config = dict(
    dataset='microscope photos of single blood and bone marrow cells',
    image_size=32,
    crop_scale_min=1,
    activation='silu',
    orthogonalizer='polar_express',
    cautious_weight_decay=True,
    ema_decay=0.999,
    weight_decay=0.02,
)
Rows from block 3 of a small image denoising model, named by matrix and row number. Rows with one number belong to one channel. Each number is 500 + 50 x the weight over its row's rms, rounded and kept within 0 to 999. All counts start at 0. Numbers have three digits each. After the name is the row's rms in percent of the matrix's.
Before each channel's rows are labels from the 100 images, of 14976, where the channel reaches its highest value: "patch colour" is the nearest of a few named colours to the mean colour under the peak. Only what is clearly more common there than usual is listed. The data: microscope photos of single blood and bone marrow cells. In brackets: how many of the 100.
# convs0: first 3x3 conv (model.mid.1.convs.0.weight, 256x256x3x3, each kernel summed), inputs 0-127
# convs1: second 3x3 conv (model.mid.1.convs.1.weight, 256x256x3x3, transposed, each kernel summed), outputs 0-127

patch colour: blue (45)
convs0.158 106:523556537463523418443488475487660503433492467480445477475495487492498473560444520497499495500553427539469535419529542489411528489493469520502514475585528528507546398474520511575562425485454430517397505407453492578413545479488540467412445492533439417464485551430421523504501508502461426551457495460504468416526528515498461411485473451528444400401499504455440474551534412533497447478494
convs1.158 091:442529409524421507433459472465399485511450535559530566548526588556477465434555459543492490425467455487493456463475486430577571469486439495520413487474506489538467513476511525474381473549484493489415471602519464415511420440500527487533572476374506458479448434517484478395484494494462464457479526562510550480548511469558508507427442490442501482537531458510554472474566556495549442529581

patch colour: pink (59)
convs0.102 103:486506521475450502518630562514584485498509528443406632586489555476424523616528443455530517476505550534476485478492605506567475427534534479469466484519576466555506548472486516440451470485482475438464488493465535498531467500458508518503496427569513526452574502542468461386510484506456473518544446545484438457483444554585447491498469531420530470437507539520487521388478669508486535583539
convs1.102 108:502528370559554460541440486549498486458474526530487440566615491531495456433501589528512364477507483451436535543414500488518473495551484441495482535523496571456550477454519516455498475590477523562415507497473499536459545547502450502503517485438582496448486452514487564525564567524493561386522567432506528511545486565488513468545487444542524555475553523485508482441506247540487523443449

patch colour: blue (43)
convs0.21 098:480452533468532546540515511548496454564504470517544529445566511474530558614481415471549527449515500532441542461411476502493490504505455535442508530547551539530474635480534424423545481552446436536409517522510400509479495523511460484413460518561491431504517584537543492505472451566513369508584545399424519439478464581424484466564440489590530521408489456483546456496569524415539610402433
convs1.21 092:537488515519460552506575455416472519539557499499457506424467524562400485441458568510390427428457530449467470554494476542514455560500531496543500589468467548483512389593543530507479518417510532499503538486567591449531470497467564431615482506470522462513425458485464435390364566501461514514458568585484529553576545461529457524401504428537501525541493467538483474470426531546504406514483

patch colour: purple (72)
convs0.194 084:498537557495540481422520479404479395407504405470444510479470533437510532519424479434468537632544483619490487512440479483522439524459400467487510530544552372437416481476480435582517550514495512463462436445492462505442470523538454435510390446519573489453399556577502600489449517471462455488654473556455521586606553489557476500496501466488514510497461503504517533458517451565521528537537
convs1.194 106:520493531410481527570442496506426569559495443547425511533471456516488481442553605583537490422499521424529464564510504445436416521512500427508446458502564512548487540472431634462518438563474555436598509599480497480420564506473364510501593550512423485441477421533436562515474573508500580404448555573464415446443471511486493468457368536457464568438478470462493492500504553481563549483540

patch colour: blue (51)
convs0.77 127:513502473523481483371547544565466447497467558465509483487468431510495463561439512494486496544458488458513502321587475457457510501531414548511475602451516466532519583289444488556556463496468484448486512484532504527441847491539475431542525542556511444551533486439471550479551425467452482485552473487508478523560554495527461617455483526475453481488491556503490518510547503489590490469526
convs1.77 123:488479526577525552504569553580468468519538498509470491460511494551432532492538422500488490556548520535461538610359575538488512518455539520508562435504567555500471403725527499596565538496479454533491470537489451453536235558439502474498516459491584459484475498571550520525520516453484504529558421477492515518565453486469466539530488511521502426518534520474567484484495524537544510519560

patch colour: pink (34)
convs0.143 083:456512486535558511466551596456506547514529393476435502468523495477540518523492530463528522560498519532508437502437423443598536480452452485475490464583493530542424483378401461496515497573523465483505544473464501526538513504457521545508553503491470667555543435532588440525475464607487499466380529549429546484434544499502472487487494451515522580459559521457414519389555582489619462485512
convs1.143 095:563494459558519575515518566532560428507423467448550507490518449474461498444486457456565497443506500556499523428472461502517492601542537521510502543460475560399535559519583491512406506462523472497463476481497459523484527488530451446447485552493478552383414516482529627483510402416470426498539593469491541494453439516478507538408495538443576382579558450447427509503497472441497620532464

patch colour: grey (32)
convs0.23 097:417483511543503466550474496498415567472565541560479452465587383521550492532458524468470584496476543546489510491474484523474577485468491498472491533442501466570476474425462521481529577320484487468483520465500494490527515574548491502515522459493520497549473533462470467491515489485406494420555418490508537460434517437492424531484566492507479475473543528486408531487614544481502486400445
convs1.23 099:545514437519552482416536528496569489459463417529461534563500536495462559503494603453559466536541453463517567520536526484526479445558477546522510535483559610435561552587552510527522534583585490588524537540567516454516486512527519503468480450497509601470523473468470547491408527549443581563493601511580525532572409554482500455434466470506511460580485475518544417574390439553487632527535

patch colour: blue (47)
convs0.210 079:437443486492441528429581507497497419545584501547450384450503504510475534490375556510465484503569417518503408440519494494499486445502441493546453569396475514432548495503559518555506522620455613566506507449533411456483454529529488535469504549525464514508435480511508527468493420513476485525506429548564523519548478489373517545518538530465442488486559418438455513507527511452522397495493
convs1.210 086:542526466573363585415455524552546576530521569386520522582520458514511491510544440547508542461487493493508545530510507485523522575609552463589609539569553560542574536480582446475602513493457570524550504489573564517509537570503524448619514529459480500490516541436443554581563493516466543488466577511589463533480564504554486519476474493493527470555520562513456489479435337490583496555566

patch colour: pink (37)
convs0.204 081:449423560393381527576470529562497521551496390449527604470462468502527467574470528576536411524510436518503466534472511512474522506455470459491506502440469426488515552475461466501567545483534422433432480461494418516471474461545472537468488493510629428497521585480478509506527505576538463508485455406519656526565465484474472490468459475455519512524508475569540495540469518370510530484451
convs1.204 087:507493417564480527535555460394494419515540537494472464482482478463482484367526470348506509516548452495553544515438516447547462523468478602523562523522551482488443548462477449492488613538513493444472480509541572568505436501548436507462609550573400441569513521441503551500457574474511446497443456488479495518529442487494548490464663545459490574506522446403515563522523449546584570526470

patch colour: blue (50)
convs0.173 086:469532449493515475536414504463535557460380530487497472489413526515576440501526483495491521479481521509545447516456554535603519470475554475528463516503528452502473429520499528538465563428388526429459485444451464580507545475535470439332484472435510449495575570472479505493487517465432475487544478547613466445489539510477518507449350553506509431517427408477480473452500431512486507569493
convs1.173 098:404562619472468489498515458512476450487516534507437487584430550469539496551520545523499477586490534473429522452577446435397494443456515508511511407455527526443481425469437435470386574507499491561528450600473596541506504467461458566552492500567498467498383424495512449504529476502517617493548509459556422476598509501477470481468516532484552546336513617462580424492542503530429481484445

patch colour: white (42)
convs0.110 155:486446507494459494512571508524289456484456522485487556499505463539518460391458385524577500526490519513520499524525450464501449686533437557461696514577481516508495528487522479489478483495502524414512432468499519526489504496492543497573599533582500556515504527474552516363502552455452478485476580538481547456504476523480441548530437434519505522487509504487495471458521488502446493518521
convs1.110 133:539600530558476474438487474531595502465474526549523547476486593508445531569485509529499537473440528470424502432431507565459516587460506505577485464485416491463506537462462551411543492514520487627472520569479432507529478492563458561399400494573534482535481475460521519520532498561481438496502478565506556490526515441554526438525512545518512512551474527482521462544544560485489521449510

patch colour: grey (31)
convs0.254 082:590510485468389403505528366530325583465531477558473555510513478462443478533522486496446499508492527495506471386440549539499434550573483557525472513402554400439455638515528452594454537405529442429474456459543468575436471547522385570480521516542533479526550531481470571531517559500506478522448482476581575501393494467465500485550557596464491532513492522449541489538479519481509494425426
convs1.254 082:474419491428492586528515488431557400544474473539563499506487551515474452577549512479533503563482500471494542574551499497420520533462435504444520511487454509499409551535435509511573470558556496540508509596469460415515476518612512501509558493536493465505566521486387447544479415550498428542552555463538509486462476582509473506437411392476566549515471525530527442447446516490415547534443

patch colour: black (34)
convs0.131 096:486507481449428408501540477499637523439407525499375509393518466524512493450472463481442479588553515497494511449336497493610507484483500479522475470500543491437558360507484461508469517531538521502479506505547484431456416500461499467529524473534491550482439487434506518553429507501449461558536417567504465524511534451515394540560452492565480518557531509478451524508480538548445519524517
convs1.131 098:449475484485524430504562498493408498569535544506516456466430494523434476461483571513616472360455554459485494514569490476489494487446467508377482560535490558574500561508417437405561511527550434536433484528477465524441513483538425506504473483506524504527572536559551528499515492517552470533405571474461461462430516522515561546516528485449501513496398492570499552467495523472535439411621

patch colour: black (74)
convs0.109 091:484509530475505496450589526463394484500607393504540518507575577436549550466494504450487386518515519502461525464406483554553499464514555424461480494574592576549463605541456463404501462389453464443516472567498517459503488521466463470602542485499499460470534508510524473578509467437523496458388507504446518446510471440435492560604516606544454482476550498510490471545485579410466508484490
convs1.109 087:484507467505549510517515551462599599462438596448491429439425500527524479480510516517539481529471527478538502610547503441511481453507435609415470467410483544399444399463574521466612467542538450511453481400461491488514438472483574582442443501469496579459476550473449528470439463582538444484522559544495446476563508506498549524429563506540581537477479533426503522427435581568436473433354

patch colour: pink (35)
convs0.191 089:521514453414491517517480511527519515470448568517500516475572440560485495588430536465501554444546475473520463475493547480531530508526502472591369445445474462449480534458572515521458576454464551506476515487486566607535477527454469492461492442467560515506457552489465481559464557473439511459545449527470439431466475458492467519411463432434499499504501352438469507541501574527446484474496
convs1.191 096:422478543463535436494461414537579504481496430447466437488493548516456526434478398479457436548470427614470543505466453492514532537481530400445603552573550504574501452578509426405483487460530551474446506516464452429512520430441550401509555479477517427394551385485577457494505505455476478495563516512413473534449566509509489461592417549478515442532516496507485513464497410516561547506578

patch colour: grey (34)
convs0.142 091:529491578468577591534506453555508535454556475441596487471537562500561583515486494409486558431451484551481585419510502520498497501490489561493480513486458505486464526442480466515556492482608456596496479385555523528507390537532493584432526484487440569506542519469453487483535456509498495478666472491457546453533450486505561564436406408535605551493635564457497485528478548453473451388512
convs1.142 087:506492481524491491538409484477486466531401542570549542520449498496487400478419509532508503550461418397384535457446513425540483462524520444517490513602553460454594514483507451486508518497500405483570513506483500540415516501544500479475471546534533491572507454532466527510575558469477552507514518388624438524457505561468455405541559520425509495527434489469471480578552408555496361567445

patch colour: blue (45)
convs0.124 093:553455528428517518541495517552543517452453523416564573452483482480445426511479434500538553476386566489559481450527552501462492572510517483530476529518530453463612571509499400498461419582423478471463517436554519550479432440471507508509450490606465533483480588475548534456491525520551599556482495492371475434481422490433451445497469362462550422487390429486478448588542550547457468576515
convs1.124 091:544528399621477413470505470424466450492498523514430475583485537456522553474476475528583527557493361437428552543446503461495641530462445477451579477528486537549476511532564455559552575451590526548474439502526538488509507610514553454527600430460551415467456469554455408550515509523416461478574495494482567448535478437458431444502571436555520433579464588487535537571486436531443536515546

patch colour: purple (67)
convs0.205 096:437416627435504513491373572425595431436577499538487477418438459506503471511465531525524499551409549537481488544453424452511521440478513583510464428510480444460373632485558547458379422434488543523478431535532462457491467463483485549570495451571485448465378476538459507469420498467493432587519491479512544539457512468427456500490420412579453612438428411438442540538466448549559523493409
convs1.205 095:424496512528531497484501450486541513547476480401411530560508535507512550570569468594493525531630439420509498468513482575393442570582509510378564565404469453532402429558453472550492586559457600520537611423439529454495478514450485385512572579525468530554507520470519480478539450514449544579516504438513502550456492592545499521516462543540532433565474526495422445463491529481456470546599

patch colour: purple (61)
convs0.43 083:491439529541544534502595355579511595456586477459578474525477525472479509431463448458590495501480516526471475428501531467404446513577576439501493418440487546477600591534508529549582477516545565570470472445500551492486562520497493352509506549532451556476533516384539483542447566502470472507426491380431573474415417476503484497434572513495533368463458425471546477514480473562463514493407
convs1.43 085:470450524485440444546508487501565494560422490548512490517492424537470465515515594576550432424557479472512540483535521545501530515571456508430441422532496473564496451444470524383435476458465433465534414543469457519455518554501545543454494500474497446531573445504434557549485490508568488427548497518573419488472527444513564505549484493493563582444479508513526531552455498504515453485425

patch colour: grey (36)
convs0.36 088:526483462435547531433526396472343513418531451499502548591472419481488476641580518464460513545455515544530479436582490460464436590565460496531470411501544477507509586446483524570485512558486448437462467553557472458549476416576482488429474448522494465567526597558437520520541506461470466458504432452462422474514475401529522444456477532466504591502514551448565456542398499487410402483475
convs1.36 083:500535433563434425438546520570531461488542534527512488503500539458524492485416471542485531467546480559465529465490481529507545441485499427477538572440465507475464378495405517492489458487559560548457452460429437528481462523517528413580515455426460579479435476483572470455501478526411518561543513617539578450557538477488453540577499462595556480497346476532460583541542489544554515481383

patch colour: black (30)
convs0.95 110:487540464451521511438421558447679483489474492510537452512401535515455527518484582502498513482473534453571519501568477539445513553488503562569500456458485484542487423508566491500395478489498503586474439483541537559439541573534469518443501540511507449551435595515507507514447514433560514503445555465538481442486532463485514504471562584507411541441502477488547486506465470583516402449421
convs1.95 104:483492519543594516567542529553489442562424547533457487523465524447551545559568406482539466576480469546520471460510450507512454556570572502569367509566542488491450545388497478514555507512483590502568522433441479429538496431473529469448513508470485580427483385464502472516494434448448503531496482486409479549524459540419508515552453475423499385505520532480534473529479493427613466533479

patch colour: grey (34)
convs0.120 115:478498469437477480462534322486575473550507432438505537606524517510519507511542524515486425500440447482509495400469572527578464445523529497381491474485526521570488543518611477468473490527445497501637546477474530423516595490458436476541534500571498499490462467494462551493439498495477429548462495447494499543485481476605510442468569461478484524496555451435502483551461421446494519434456
convs1.120 121:469455494494485506463530475524401471436542504466510553475572513483485462552532500484441496511529484517461480558497477465526529503458450572557540572545525460466450428494395489537471494526520512459495471465500421553512440499504617477565498458494497486488547446598459473568443494538477528452428532495558519467524467503482503499476477486515565460469489423520580511511513513470476505574478

patch colour: grey (40)
convs0.71 083:458499493501461513534433426491493470582542485562524558502535468552496549477465463516489474555490545412551550378522527430522445492519551451492432521501547462515483421620465499519478534573458418496470474526496504410403508461501488394515579425408482494527540459446519502541534526447431498578578475515558491557553483504475514492504527637503535491487485370496482452436445472551627479432540
convs1.71 083:570568495496511429511569486482520556462439497416559515415515452466474493530532519526491496460470512488403425509583476535568502559495453473465494481501552519471522592434507535483632471490518526485450539519535490586606400613482469544539496451530563522454513557505569471427477556492503580423449499448481507482525517525516482464438420490474482552444519559487463517596506460447440533469494

patch colour: blue (49)
convs0.145 087:465452444599564450593438441563553489532534461391507507529584522505426545596425498549552477378489406502529491465398474500494485478518422436482497563532422511461463585476578529565512421413466519552464390483506418534526509505508519477528456534467422576451462547492435430472439457482498455514505483509478561565447473567393549528482553447596536392538518496483426517585507530441584536471454
convs1.145 087:466525506508572544558593483507579523540524485648550433487400388498482467472421517525438525523443539518534534564499571451410580540522487608472387470516504548500498480496436523458518531618485422530464529446495492464361505558477530580514526481557555547601535526522554477478499578543436538422447459479554409509489510536553522498515485518512474546460562454442539466407495480538523530342471

patch colour: pink (40)
convs0.133 102:507507499489552485494445408433544574571510550524422407397511433557498542487496444623518543425563516409503544504587560512522413499561465492504514465591411385471529549492516497508455473417522450583537557490530571476506540498487452435584545436458432486501538431556496487543442474456445599542529578461464536471552456495435583465421448442376481490503601465521513484475494525517447471556512
convs1.133 118:438537496533439469392512498503542473450514507507505502567552556485472468495511498447546514564461522560514431510508557396550544461444565566429512608554563557520580467457551493577481506527526516488438461505576507482481484495446506539476546496474480450505472521476522482542588479534505525526428489523601454539401565512488513540503549533487483490410493458473432611483531445450623451538497

patch colour: white (27)
convs0.211 104:458572520457415573467538460447532494547466530467435520606462493556500569395473485470538501547349535425506498418487422533408499617504515456533497361517412549498524519442527491462418508453473496389525422470567526476449438516474494436452490481507509494498488454422521570557425539458398516512490522485519476555485479473559493423468483507542441506521551503520553475531522435550486496446431
convs1.211 100:543462505528390523500520460492509397508471401575583559488573434456541463575413449484378542449555483553552533473553586498582546414475532536479441573464571422484401530583553532555480552505487525510492550526465489555551539468495505511502463524543529501521456596636543584420478508527514508588405427528506499496539525478443495540518534497519515497511445507463451503497507554494565461557484

patch colour: blue (42); black (41)
convs0.56 096:494593488536473490548493398452490500464543455481434496537503574547566556402399439571487482495411512552489498401474502488454503549469467437489461481439506468475513570552522533517439434450489516498394559401478529594471517501484521469531582511520510458498495528537535500475496519577477435496380498445492455401489548519515568460464529496519543560373401541457489474435463576571380465486446
convs1.56 099:487461479421503493525478549503559460539511533528526494436510452446461502520522492493426565398584527555499419465397543442478550401601503483480499537563580491494466468487543512533489515484490505540543533467560492488551516489507531568461543523433595510454486474555476526531498506412461411390488510505472549615517414544545548518532493576484473477624614373499526471476478515436474502561441

patch colour: purple (66)
convs0.247 108:514566438496475581426461517466551415519457511444562499501449440517471524495513503523475493496462517524501483455600407449493489436475438556593473503385536429491457489498536461511525502477470462475444383548498535482462497445488476450512497414486489577446457487513463493500456482536454504600484520535527494525530537541492596459472539475459462487498440362506441537527454364610616514507464
convs1.247 090:568580575520434555602504502548428559511505490566556571565452632509589560540476447536526651500559489492515535475435458566486507517433496490533541489532544579489494535436473475549524487531427492445513507438533522449492448581549464522460466579473482506496454476518501538411471551525534492425481437485542529615536456487500449469474430497555528447400641631490501493453550523537463528464529

patch colour: pink (71)
convs0.19 087:470579503522538446505401523469670474463487581453573577557529503536441478465444505418546421469431441498495537496398453479531484439525488521502483480499544584537509446428592439455518543521449540465518525479397447516537484459510412422378445533504504463525465450514548462462523486527475420536509570538430508537537581556515451512439415530542504481503511458497454541445484548498504517467554
convs1.19 087:571459498482548536518554526467481470524519423534465490459449416487468484392627547445495466418542557529482460505464483545557510569558509499490452453462525430460539550564447568553543503376445518512418403501531574584535576527540541551511548389509484491495500507541500466482493545417453554503506552486476437464510422435389507521456459440533504463447482498434552503459556479563453481505469