Weights of a small image denoising model.
Model: norm instancenorm, activation silu.
Training: muon at rate 0.012, 40000 steps.
Data: trained on microscope photos of single blood and bone marrow cells, 194171 training examples, 13.2 epochs.
Rows from block 3 of a small image denoising model, named by matrix and row number. Rows with one number belong to one channel. Each number is 128 + 32 x the weight over its row's rms, rounded and kept within 0 to 255. All counts start at 0. Numbers have three digits each.
After each channel's rows are labels from the 100 images, of 14976, where the channel reaches its highest value: "colour at peak" is the nearest of a few named colours to the mean colour under the peak; "responds to" is what is common among them. Only what is clearly more common there than usual is listed. The data: microscope photos of single blood and bone marrow cells.
# convs0: first 3x3 conv (model.mid.1.convs.0.weight, 256x256x3x3, each kernel summed), inputs 128-255
# convs1: second 3x3 conv (model.mid.1.convs.1.weight, 256x256x3x3, transposed, each kernel summed), outputs 128-255

convs0.71:096115154129162164144198116133004101157110162095086143100125110118101097111161134105155118068102069039115124125145184133230132136157133090125100106135140153171141149052104120191120079097119117138132141121104117139178146124120069132121135088170156067173133118158183111103108106169131121109112122125145142133130150150106056116101129123123118141061089094145124125088130116165146167115088
convs1.71:110111112152124129188093107131133174155211111090181097169120150149101149089098164179134124183132164162149088167135149123121105127105116174151184099124150139135093127141226176114105100155080079119166101197181121138059063111122182158075144173112140076136118077095121154165118140097133125112065138111109180081094075088121190130111140185130091140196167097145095166144090144109163156091119
colour at peak: grey
responds to: smear: peripheral blood; cell type: platelet

convs0.64:136159116103122081132141132080172145136112066104109102157108078155119115136061113130143102145106153141110108112152073160147087122117049070132109115047155081133072137140141145104135175142132040083124102136133103138124161092069131133188051125133078095165128108096196127137134122103078098124132130130129137090119169133136130109182127113165121122129122120108105155138188114127155069205158
convs1.64:181105159145116134101154103200055124154134147084149157147116132115136183085160124152119127143091157133138139124122106078119154099123130191093115144211110155119116079205148165179112107093101155119109136116108138075201127114157163104148110137132187127133127136133095155167183079126135097132119112125160127061156088069169179100187105089155143097108144054075088100199107141110093120082093
colour at peak: pink
responds to: smear: peripheral blood

convs0.102:085145145174143148084102156165079174146170142107123119129123152127145115133182192078141128200137113151179153089128089137149137081163132120083143103101076155077184103049197116146123157127152143097148126121082128166112113158129124104101126129125000115133112067130135103119098129111087152114146129178136117164146144131174125181117170115070076129082176082082130153141133103183140112103111
convs1.102:110105082111125134161127117170133127085125134136169139124091143150078183177126135165124140108068163104106158153240143157093102153144157113137153199192108131146096131190113146110158169121099120127100135107122174093137098112107150124155155105110159119095141129086146214097112153087173097119128145172106131111123108151090120108119086089128125164241152153136108171096183130131085119172126
colour at peak: pink
responds to: smear: peripheral blood; cell type: artefact

convs0.237:138162146138108189133105131137097064140137159084097122154139140136170158048168125148144136098189157134110100163130115093116130158109102085119110120146081098090156158090119126126088157103187058120126169123102083152096080173147074114082099170098125063118142039102109128130135111129096185097139114113177121149099158104158130120089154115124124111096027118156144109072105098110164103141134
convs1.237:166091120167133080113148161102122146045109164083115156180144079137139111155101173129115150159087107157108115150149168184151154122153185112158150126120151160132154113163139116175168120112081189140136105160194173111155155174119123126145152084109109149123094163133167118141132129160153120164119123107147100133048117146133167114122178154088121102143201175131161095152134143140155171144115
colour at peak: black
responds to: cell type: segmented neutrophil

convs0.19:154101090149128108109121136131099100114105112131117119133180121154109142092110217069123162143118106127122124096170119154165126073103128097137122125138071057114193126022183118158175157139128114098131073158072069096120120089087110142171111142125093096107145099141083170154135140139119131157128129150143126113189094138113145137115139123124076086165041147106134150183093090093106180147229
convs1.19:128134125083082121160134144113088103152154183096144116056133210144148092110128087169116080159134120120156119141088126200128180106167106086117133182172170137200052117206090095119126107171118155176113134090197154130103099165140139123067139150109159154151056124122121134089123115085138138104062150086110134134078128154123071167181120156131093170129208105126110119118180137138129146117114
colour at peak: pink
responds to: smear: peripheral blood

convs0.132:115076094115141153148149165136102176152100078165120098160104159163124131151064105098164148149160043136142134124108152097157155065102112168116146124108168128122091144135159175109098090092125146067081100204145114123092091075077124095132159143209096147072131131122111138109166151138106143127141117145123153106136159110146117146112152098155117082111151109096157105150128114073161104137161
convs1.132:119134192131137117148127079117147107140114175137105145118140140030125094131161174097117138100079095093051146133115119089112137171220119118067106107148063123125166109149107100073124144204088158151168093107113102067087159120097128179123144083093107104117091138127142085183101109086145117111119111159121111117136100151114089088133109171133161166134142143120097098140134111132084129105153
colour at peak: pink
responds to: smear: peripheral blood

convs0.241:111146144132132167075094143111182162165113170115107118112110159144113102112190164099101080122097093115112144147142131073148116165151164090093127136112117163112121104143161189116105114136121131135124145090103153168128142127093117142043091137114110163130130122089097175176096096102125185211133106129106129167059090118107125101089109145117109094115111100137089118114121121117144125121113
convs1.241:176127136114172122116155147084120130088183093151169155148148132135101105171130074140161149068166141122121124118105147110104090155157150146194120096110137106155135106060091123111186137088129142147089093137133039092107160169200153126174116148125094105076100188173167142072116156158093128055144135145140143080113121115145094153166112111141106130136118113128109108097115130136178126120105
colour at peak: purple
responds to: smear: peripheral blood; cell type: platelet

convs0.245:119138141130112121130146165113104140127142106132136138089127049065137154200144124193116142130087122098068075123132083065108141106098115097141110134158170183172068153126148125138090117090108090127139212133050147105119182087093148125122085122156113092151155104187091146123112162139123117114159090101128145119147175080115060148157120084165076101124074116071112149174110131143109062113169
convs1.245:124155111153090103030115122124150174145125134119100105136174189123121134128127151088160121116108091139149142122148146166118093140156149146116121111097111068143173169122137120123133102136157187126148065141210110126142121133133128180180154133087138151113110124079168130115137143125172121164125167113143123152102096167121175094127163127105192194169160141086110121124132127094148128117113
colour at peak: purple
responds to: smear: peripheral blood; cell type: platelet

convs0.105:097065145079120209152115162133132088160132130132149108129115175115102152102133126066154133114145107123099133086119143188072209122085163160097127122127115087205167179127143140141148074100186143086140133122085103129088220149120106103153137129137179104115151117108124137170095146165117125097111099111132095187077182147086097124125129156066105062146078111137222124090176126141138144182159
convs1.105:082123105117169108087108093174162153173121150190095102180145040132186039160116144143134115088121105128167176123115189046119069171134137088156150135121109151164102113084159107147115151146122124150099167117181168148159101122094145086103112079145130102115122122118218099089155127102153099127112158125164072087125117133168147112118154117155095150150184160157124130132097104138151087142126
colour at peak: black
responds to: cell type: erythroblast

convs0.121:111137124113151124081133125064176117127117120175120152136161111124196170165193166087054140134092096035190158127143148089134176117104140128133130107108132141154088123105109159165186149122120132127112145074062148081154182130172093188093091114130050155158133105135167111138116164173127153137156173158086106157166217106114115115104158190173135129149111142170124158125166071163130148111111
convs1.121:121176134118133122137145121132124153118143120138109103102071122130080080138114129134139089150131165145093134114155121193095058170116144116175102143145130119154171151135185089121113132135189137123099092112160088207068140181145145118153168078182136136154174171141149144155132116109173170110103143120139119088102118142101119067159142196124147108144137118114152173176132123119111119152152
colour at peak: purple
responds to: smear: peripheral blood; cell type: platelet

convs0.20:085129119088127116112106117146131070124139063129127077117107122141173150111135124200188163144160154004151153070178121125117150089137094160134121129116128125116197124095151103176086184118143147129115087107148137160181138158124126150144160114149161127163131140179195113077165112160064086141143086097165113121120161144127111128120123091116101121164143149110183111133145100089107130157134
convs1.20:149126162145144124136120141135117128159196154108115185164103168148096167096142096099150118148151181179040130136122153133121131128102144131170127123088126072142102154154134126080128151140170151085098099149186135131086100117253133161138155177105062157067149164137099150160075167125176143111148164164142139140157109101146106151133133108130064087126114147142132143138121108133146127045104
colour at peak: purple
responds to: smear: peripheral blood; cell type: platelet

convs0.73:115085098096111172134117083142165083068125132141117175116153101109105106098135131098118119171135059116178144161166183137062089184137114114133092121115172140069099094101085150177156136124148180110161121096105191126116149165084097160088165160137114127140141175169148130102123134193152109087139139178095102114196201145093116122177139113168195133113175084158126106131127136179105148171095
convs1.73:099133121123164088162113130164154168139162113115161098134141083162109130167122138134120156086144193118072116121145110112084151134094166166093109133150139124182115142141135164085126126180156118196028073111153040130157165067106175124113062128105194219147143109138100114088095165119152230130134072115156166143183133113101163109068085113163129112169126160104144170066142128077098091137160
colour at peak: purple
responds to: smear: peripheral blood; cell type: platelet

convs0.134:070104159102074152093100140101106112112117102101102117123084102074136167099109159198134111166145156125119081150169114106130108083131079153111129133115100176085121149090132094121095158090126127126132087129090133197126098129189144146118173123133144117097115129076081162133188112110147111151107114149136179151156104114080113175158137104169102107189123111099169163118132138087143069073083
convs1.134:101155098096117120155196123153176151139130153134181191103144132163154127155112156031071165134144113113161122106090070152141164150108125094084152153175156144140131116112157163114095146177162090111148124135147186074125090129128143136101084085074098158119079084111113136127120112095089168126132086139083102149093113089139130166054124094101126060108095141116111083095101087125139114145157
colour at peak: pink
responds to: smear: peripheral blood

convs0.143:117209146114125165042143142113084126117108150109103179092120157174103150213142172111172131099113101130131055130101139125102088105129091062110122137110161153130098097099129112119129149098196096115144118100130141135137066110140122170056096059178170142108108081102070116137176152154122128069118107121126166198104143163109105136133103148136081120163144133059076105119136167106161114142148
convs1.143:187120127158051151118106167070124163137091116205158121133089159054116135052105109142127110137090124088114174097110137137167065113199090131157149195147141162089112121076166098101112099132084099151101175132120149071081144101182125126138094152146112081093140152140215125153167135126130132151151123144125121108169120133141159110125136115088167157149118120057163144105122108137083097093197
colour at peak: pink
responds to: smear: peripheral blood

convs0.162:117145118067124148130098096117166138161139124101136091165166139107144150157121129177174148108087120207064102132067109130127151115120060160156129135134136154066141119103086122139147103077139180217119070094241109112186177160172136167157093111170140165098150133131120113125138146128122131159139132142139143141056155239161141133127134077103174127142155162113144116195126136139063122166164
convs1.162:152135131118076065170085165154155105133114200140135136061098081135141095132118117133107118129161092057124168087133125142097081152136180101112104113133119120074173126203221156088074108128119163082172173161061127198158107121125072119102156116148076083195117122103117118131090116114184151111091150106165162062160144068161091098115155161122065099117080082149174142133089121113177136166076
colour at peak: black
responds to: cell type: erythroblast; cell type: lymphocyte

convs0.56:100112135116127136155115106126089162102113155065131174123119184168132133148132095112170131107127089117156064142083085122097118073134118114151128083152113075075099177066151142129124110147192147114075078164171117126076051107124111140109112068147125108085106079082108161152183144038102111122150132150085145147087153169145117137126130151190126102122130170086081139108137119040153123121088
convs1.56:138132134145149118109122160135143142180099109160126109134110123107119106102100159173105125089104149138115148139172134115155119165083107151094167101159100153081216127252134115085130132056106113091112139153092120148141111094145170136147152136104116091196042090100164155090093061115155124113094118053112148146187041106119112116170150155097117106077112142116101095172048148149115124149133
colour at peak: blue; black
responds to: cell type: erythroblast

convs0.229:097138137131104156079239127117060143138137169052106083073112095140104127137089100163109118113157087118108087133088097136134140135145132136078127126083117112122137155145087138181122112104166149127114128093188109121074097160187149137086123132145114145113123098101064232089148030172126136078082106114130117152152117066123111186116136168119119075187155110112062110089195094090161119142152
convs1.229:188099178124169094123111135095112088125038060167170161135102126092099087117115137117069105135158137165150179137166147109094129145065126147135133089163162164170087132133146090135119138156120056146101161142096146156152098116144142119094125137091113113128178134186137153128064099150153091166102137124098110088138174119088041085130126122109108197056107117133103143118127104126125095092070
colour at peak: blue; black
responds to: cell type: erythroblast

convs0.171:089138131117122162121120176079085142114171088142122090145113087095110133108105115205184124141109130108117121113105126116172155081165070120109139096108092120161106191125082156214135163105148104113112124155066158129075107067103188107061099142162138106133125123113142084095112097128102139192185141143146120065088165100142110173109121067111124105154134168100109200116136132134181113133157
convs1.171:108169191132129119093134111144130187200126138113115133176146113115181145161118102019170103151174122116130140093127130164201066163070189153116120142161128122154105139130176143110119146207114097143152103147151126150197101081137133101166106123126139141166170058127160155151119149112141125105117125129129113177210121095105137116142165078138132137140136135105162111124108125076121129093092
colour at peak: blue
responds to: cell type: erythroblast

convs0.148:121086111121172126086172172130155123117128091146148151102112010145098100139159126107102125151127187102171142127098091177123070102102106136107140142128169104201141110103150140198113125118128094112096180133143110148114087146107152103057125170119146134195113101150177124156065189153092157120093094144139114180103166105122107127161123098091125136129128104151101096180123161200124137149177
convs1.148:154133142132142088182104097129104198144189129085130159135157122091159146155155066119104085125194091111093149130161138153132103174180136111166118104124068110089090150154129150109095125131122131136122093100105058115103105147132169130164145092086107171094103112114121167071167063105170118075178085117044143076170066135152130137140127149124114138130158113148143139090150117059128113105119
colour at peak: grey
responds to: smear: peripheral blood; cell type: platelet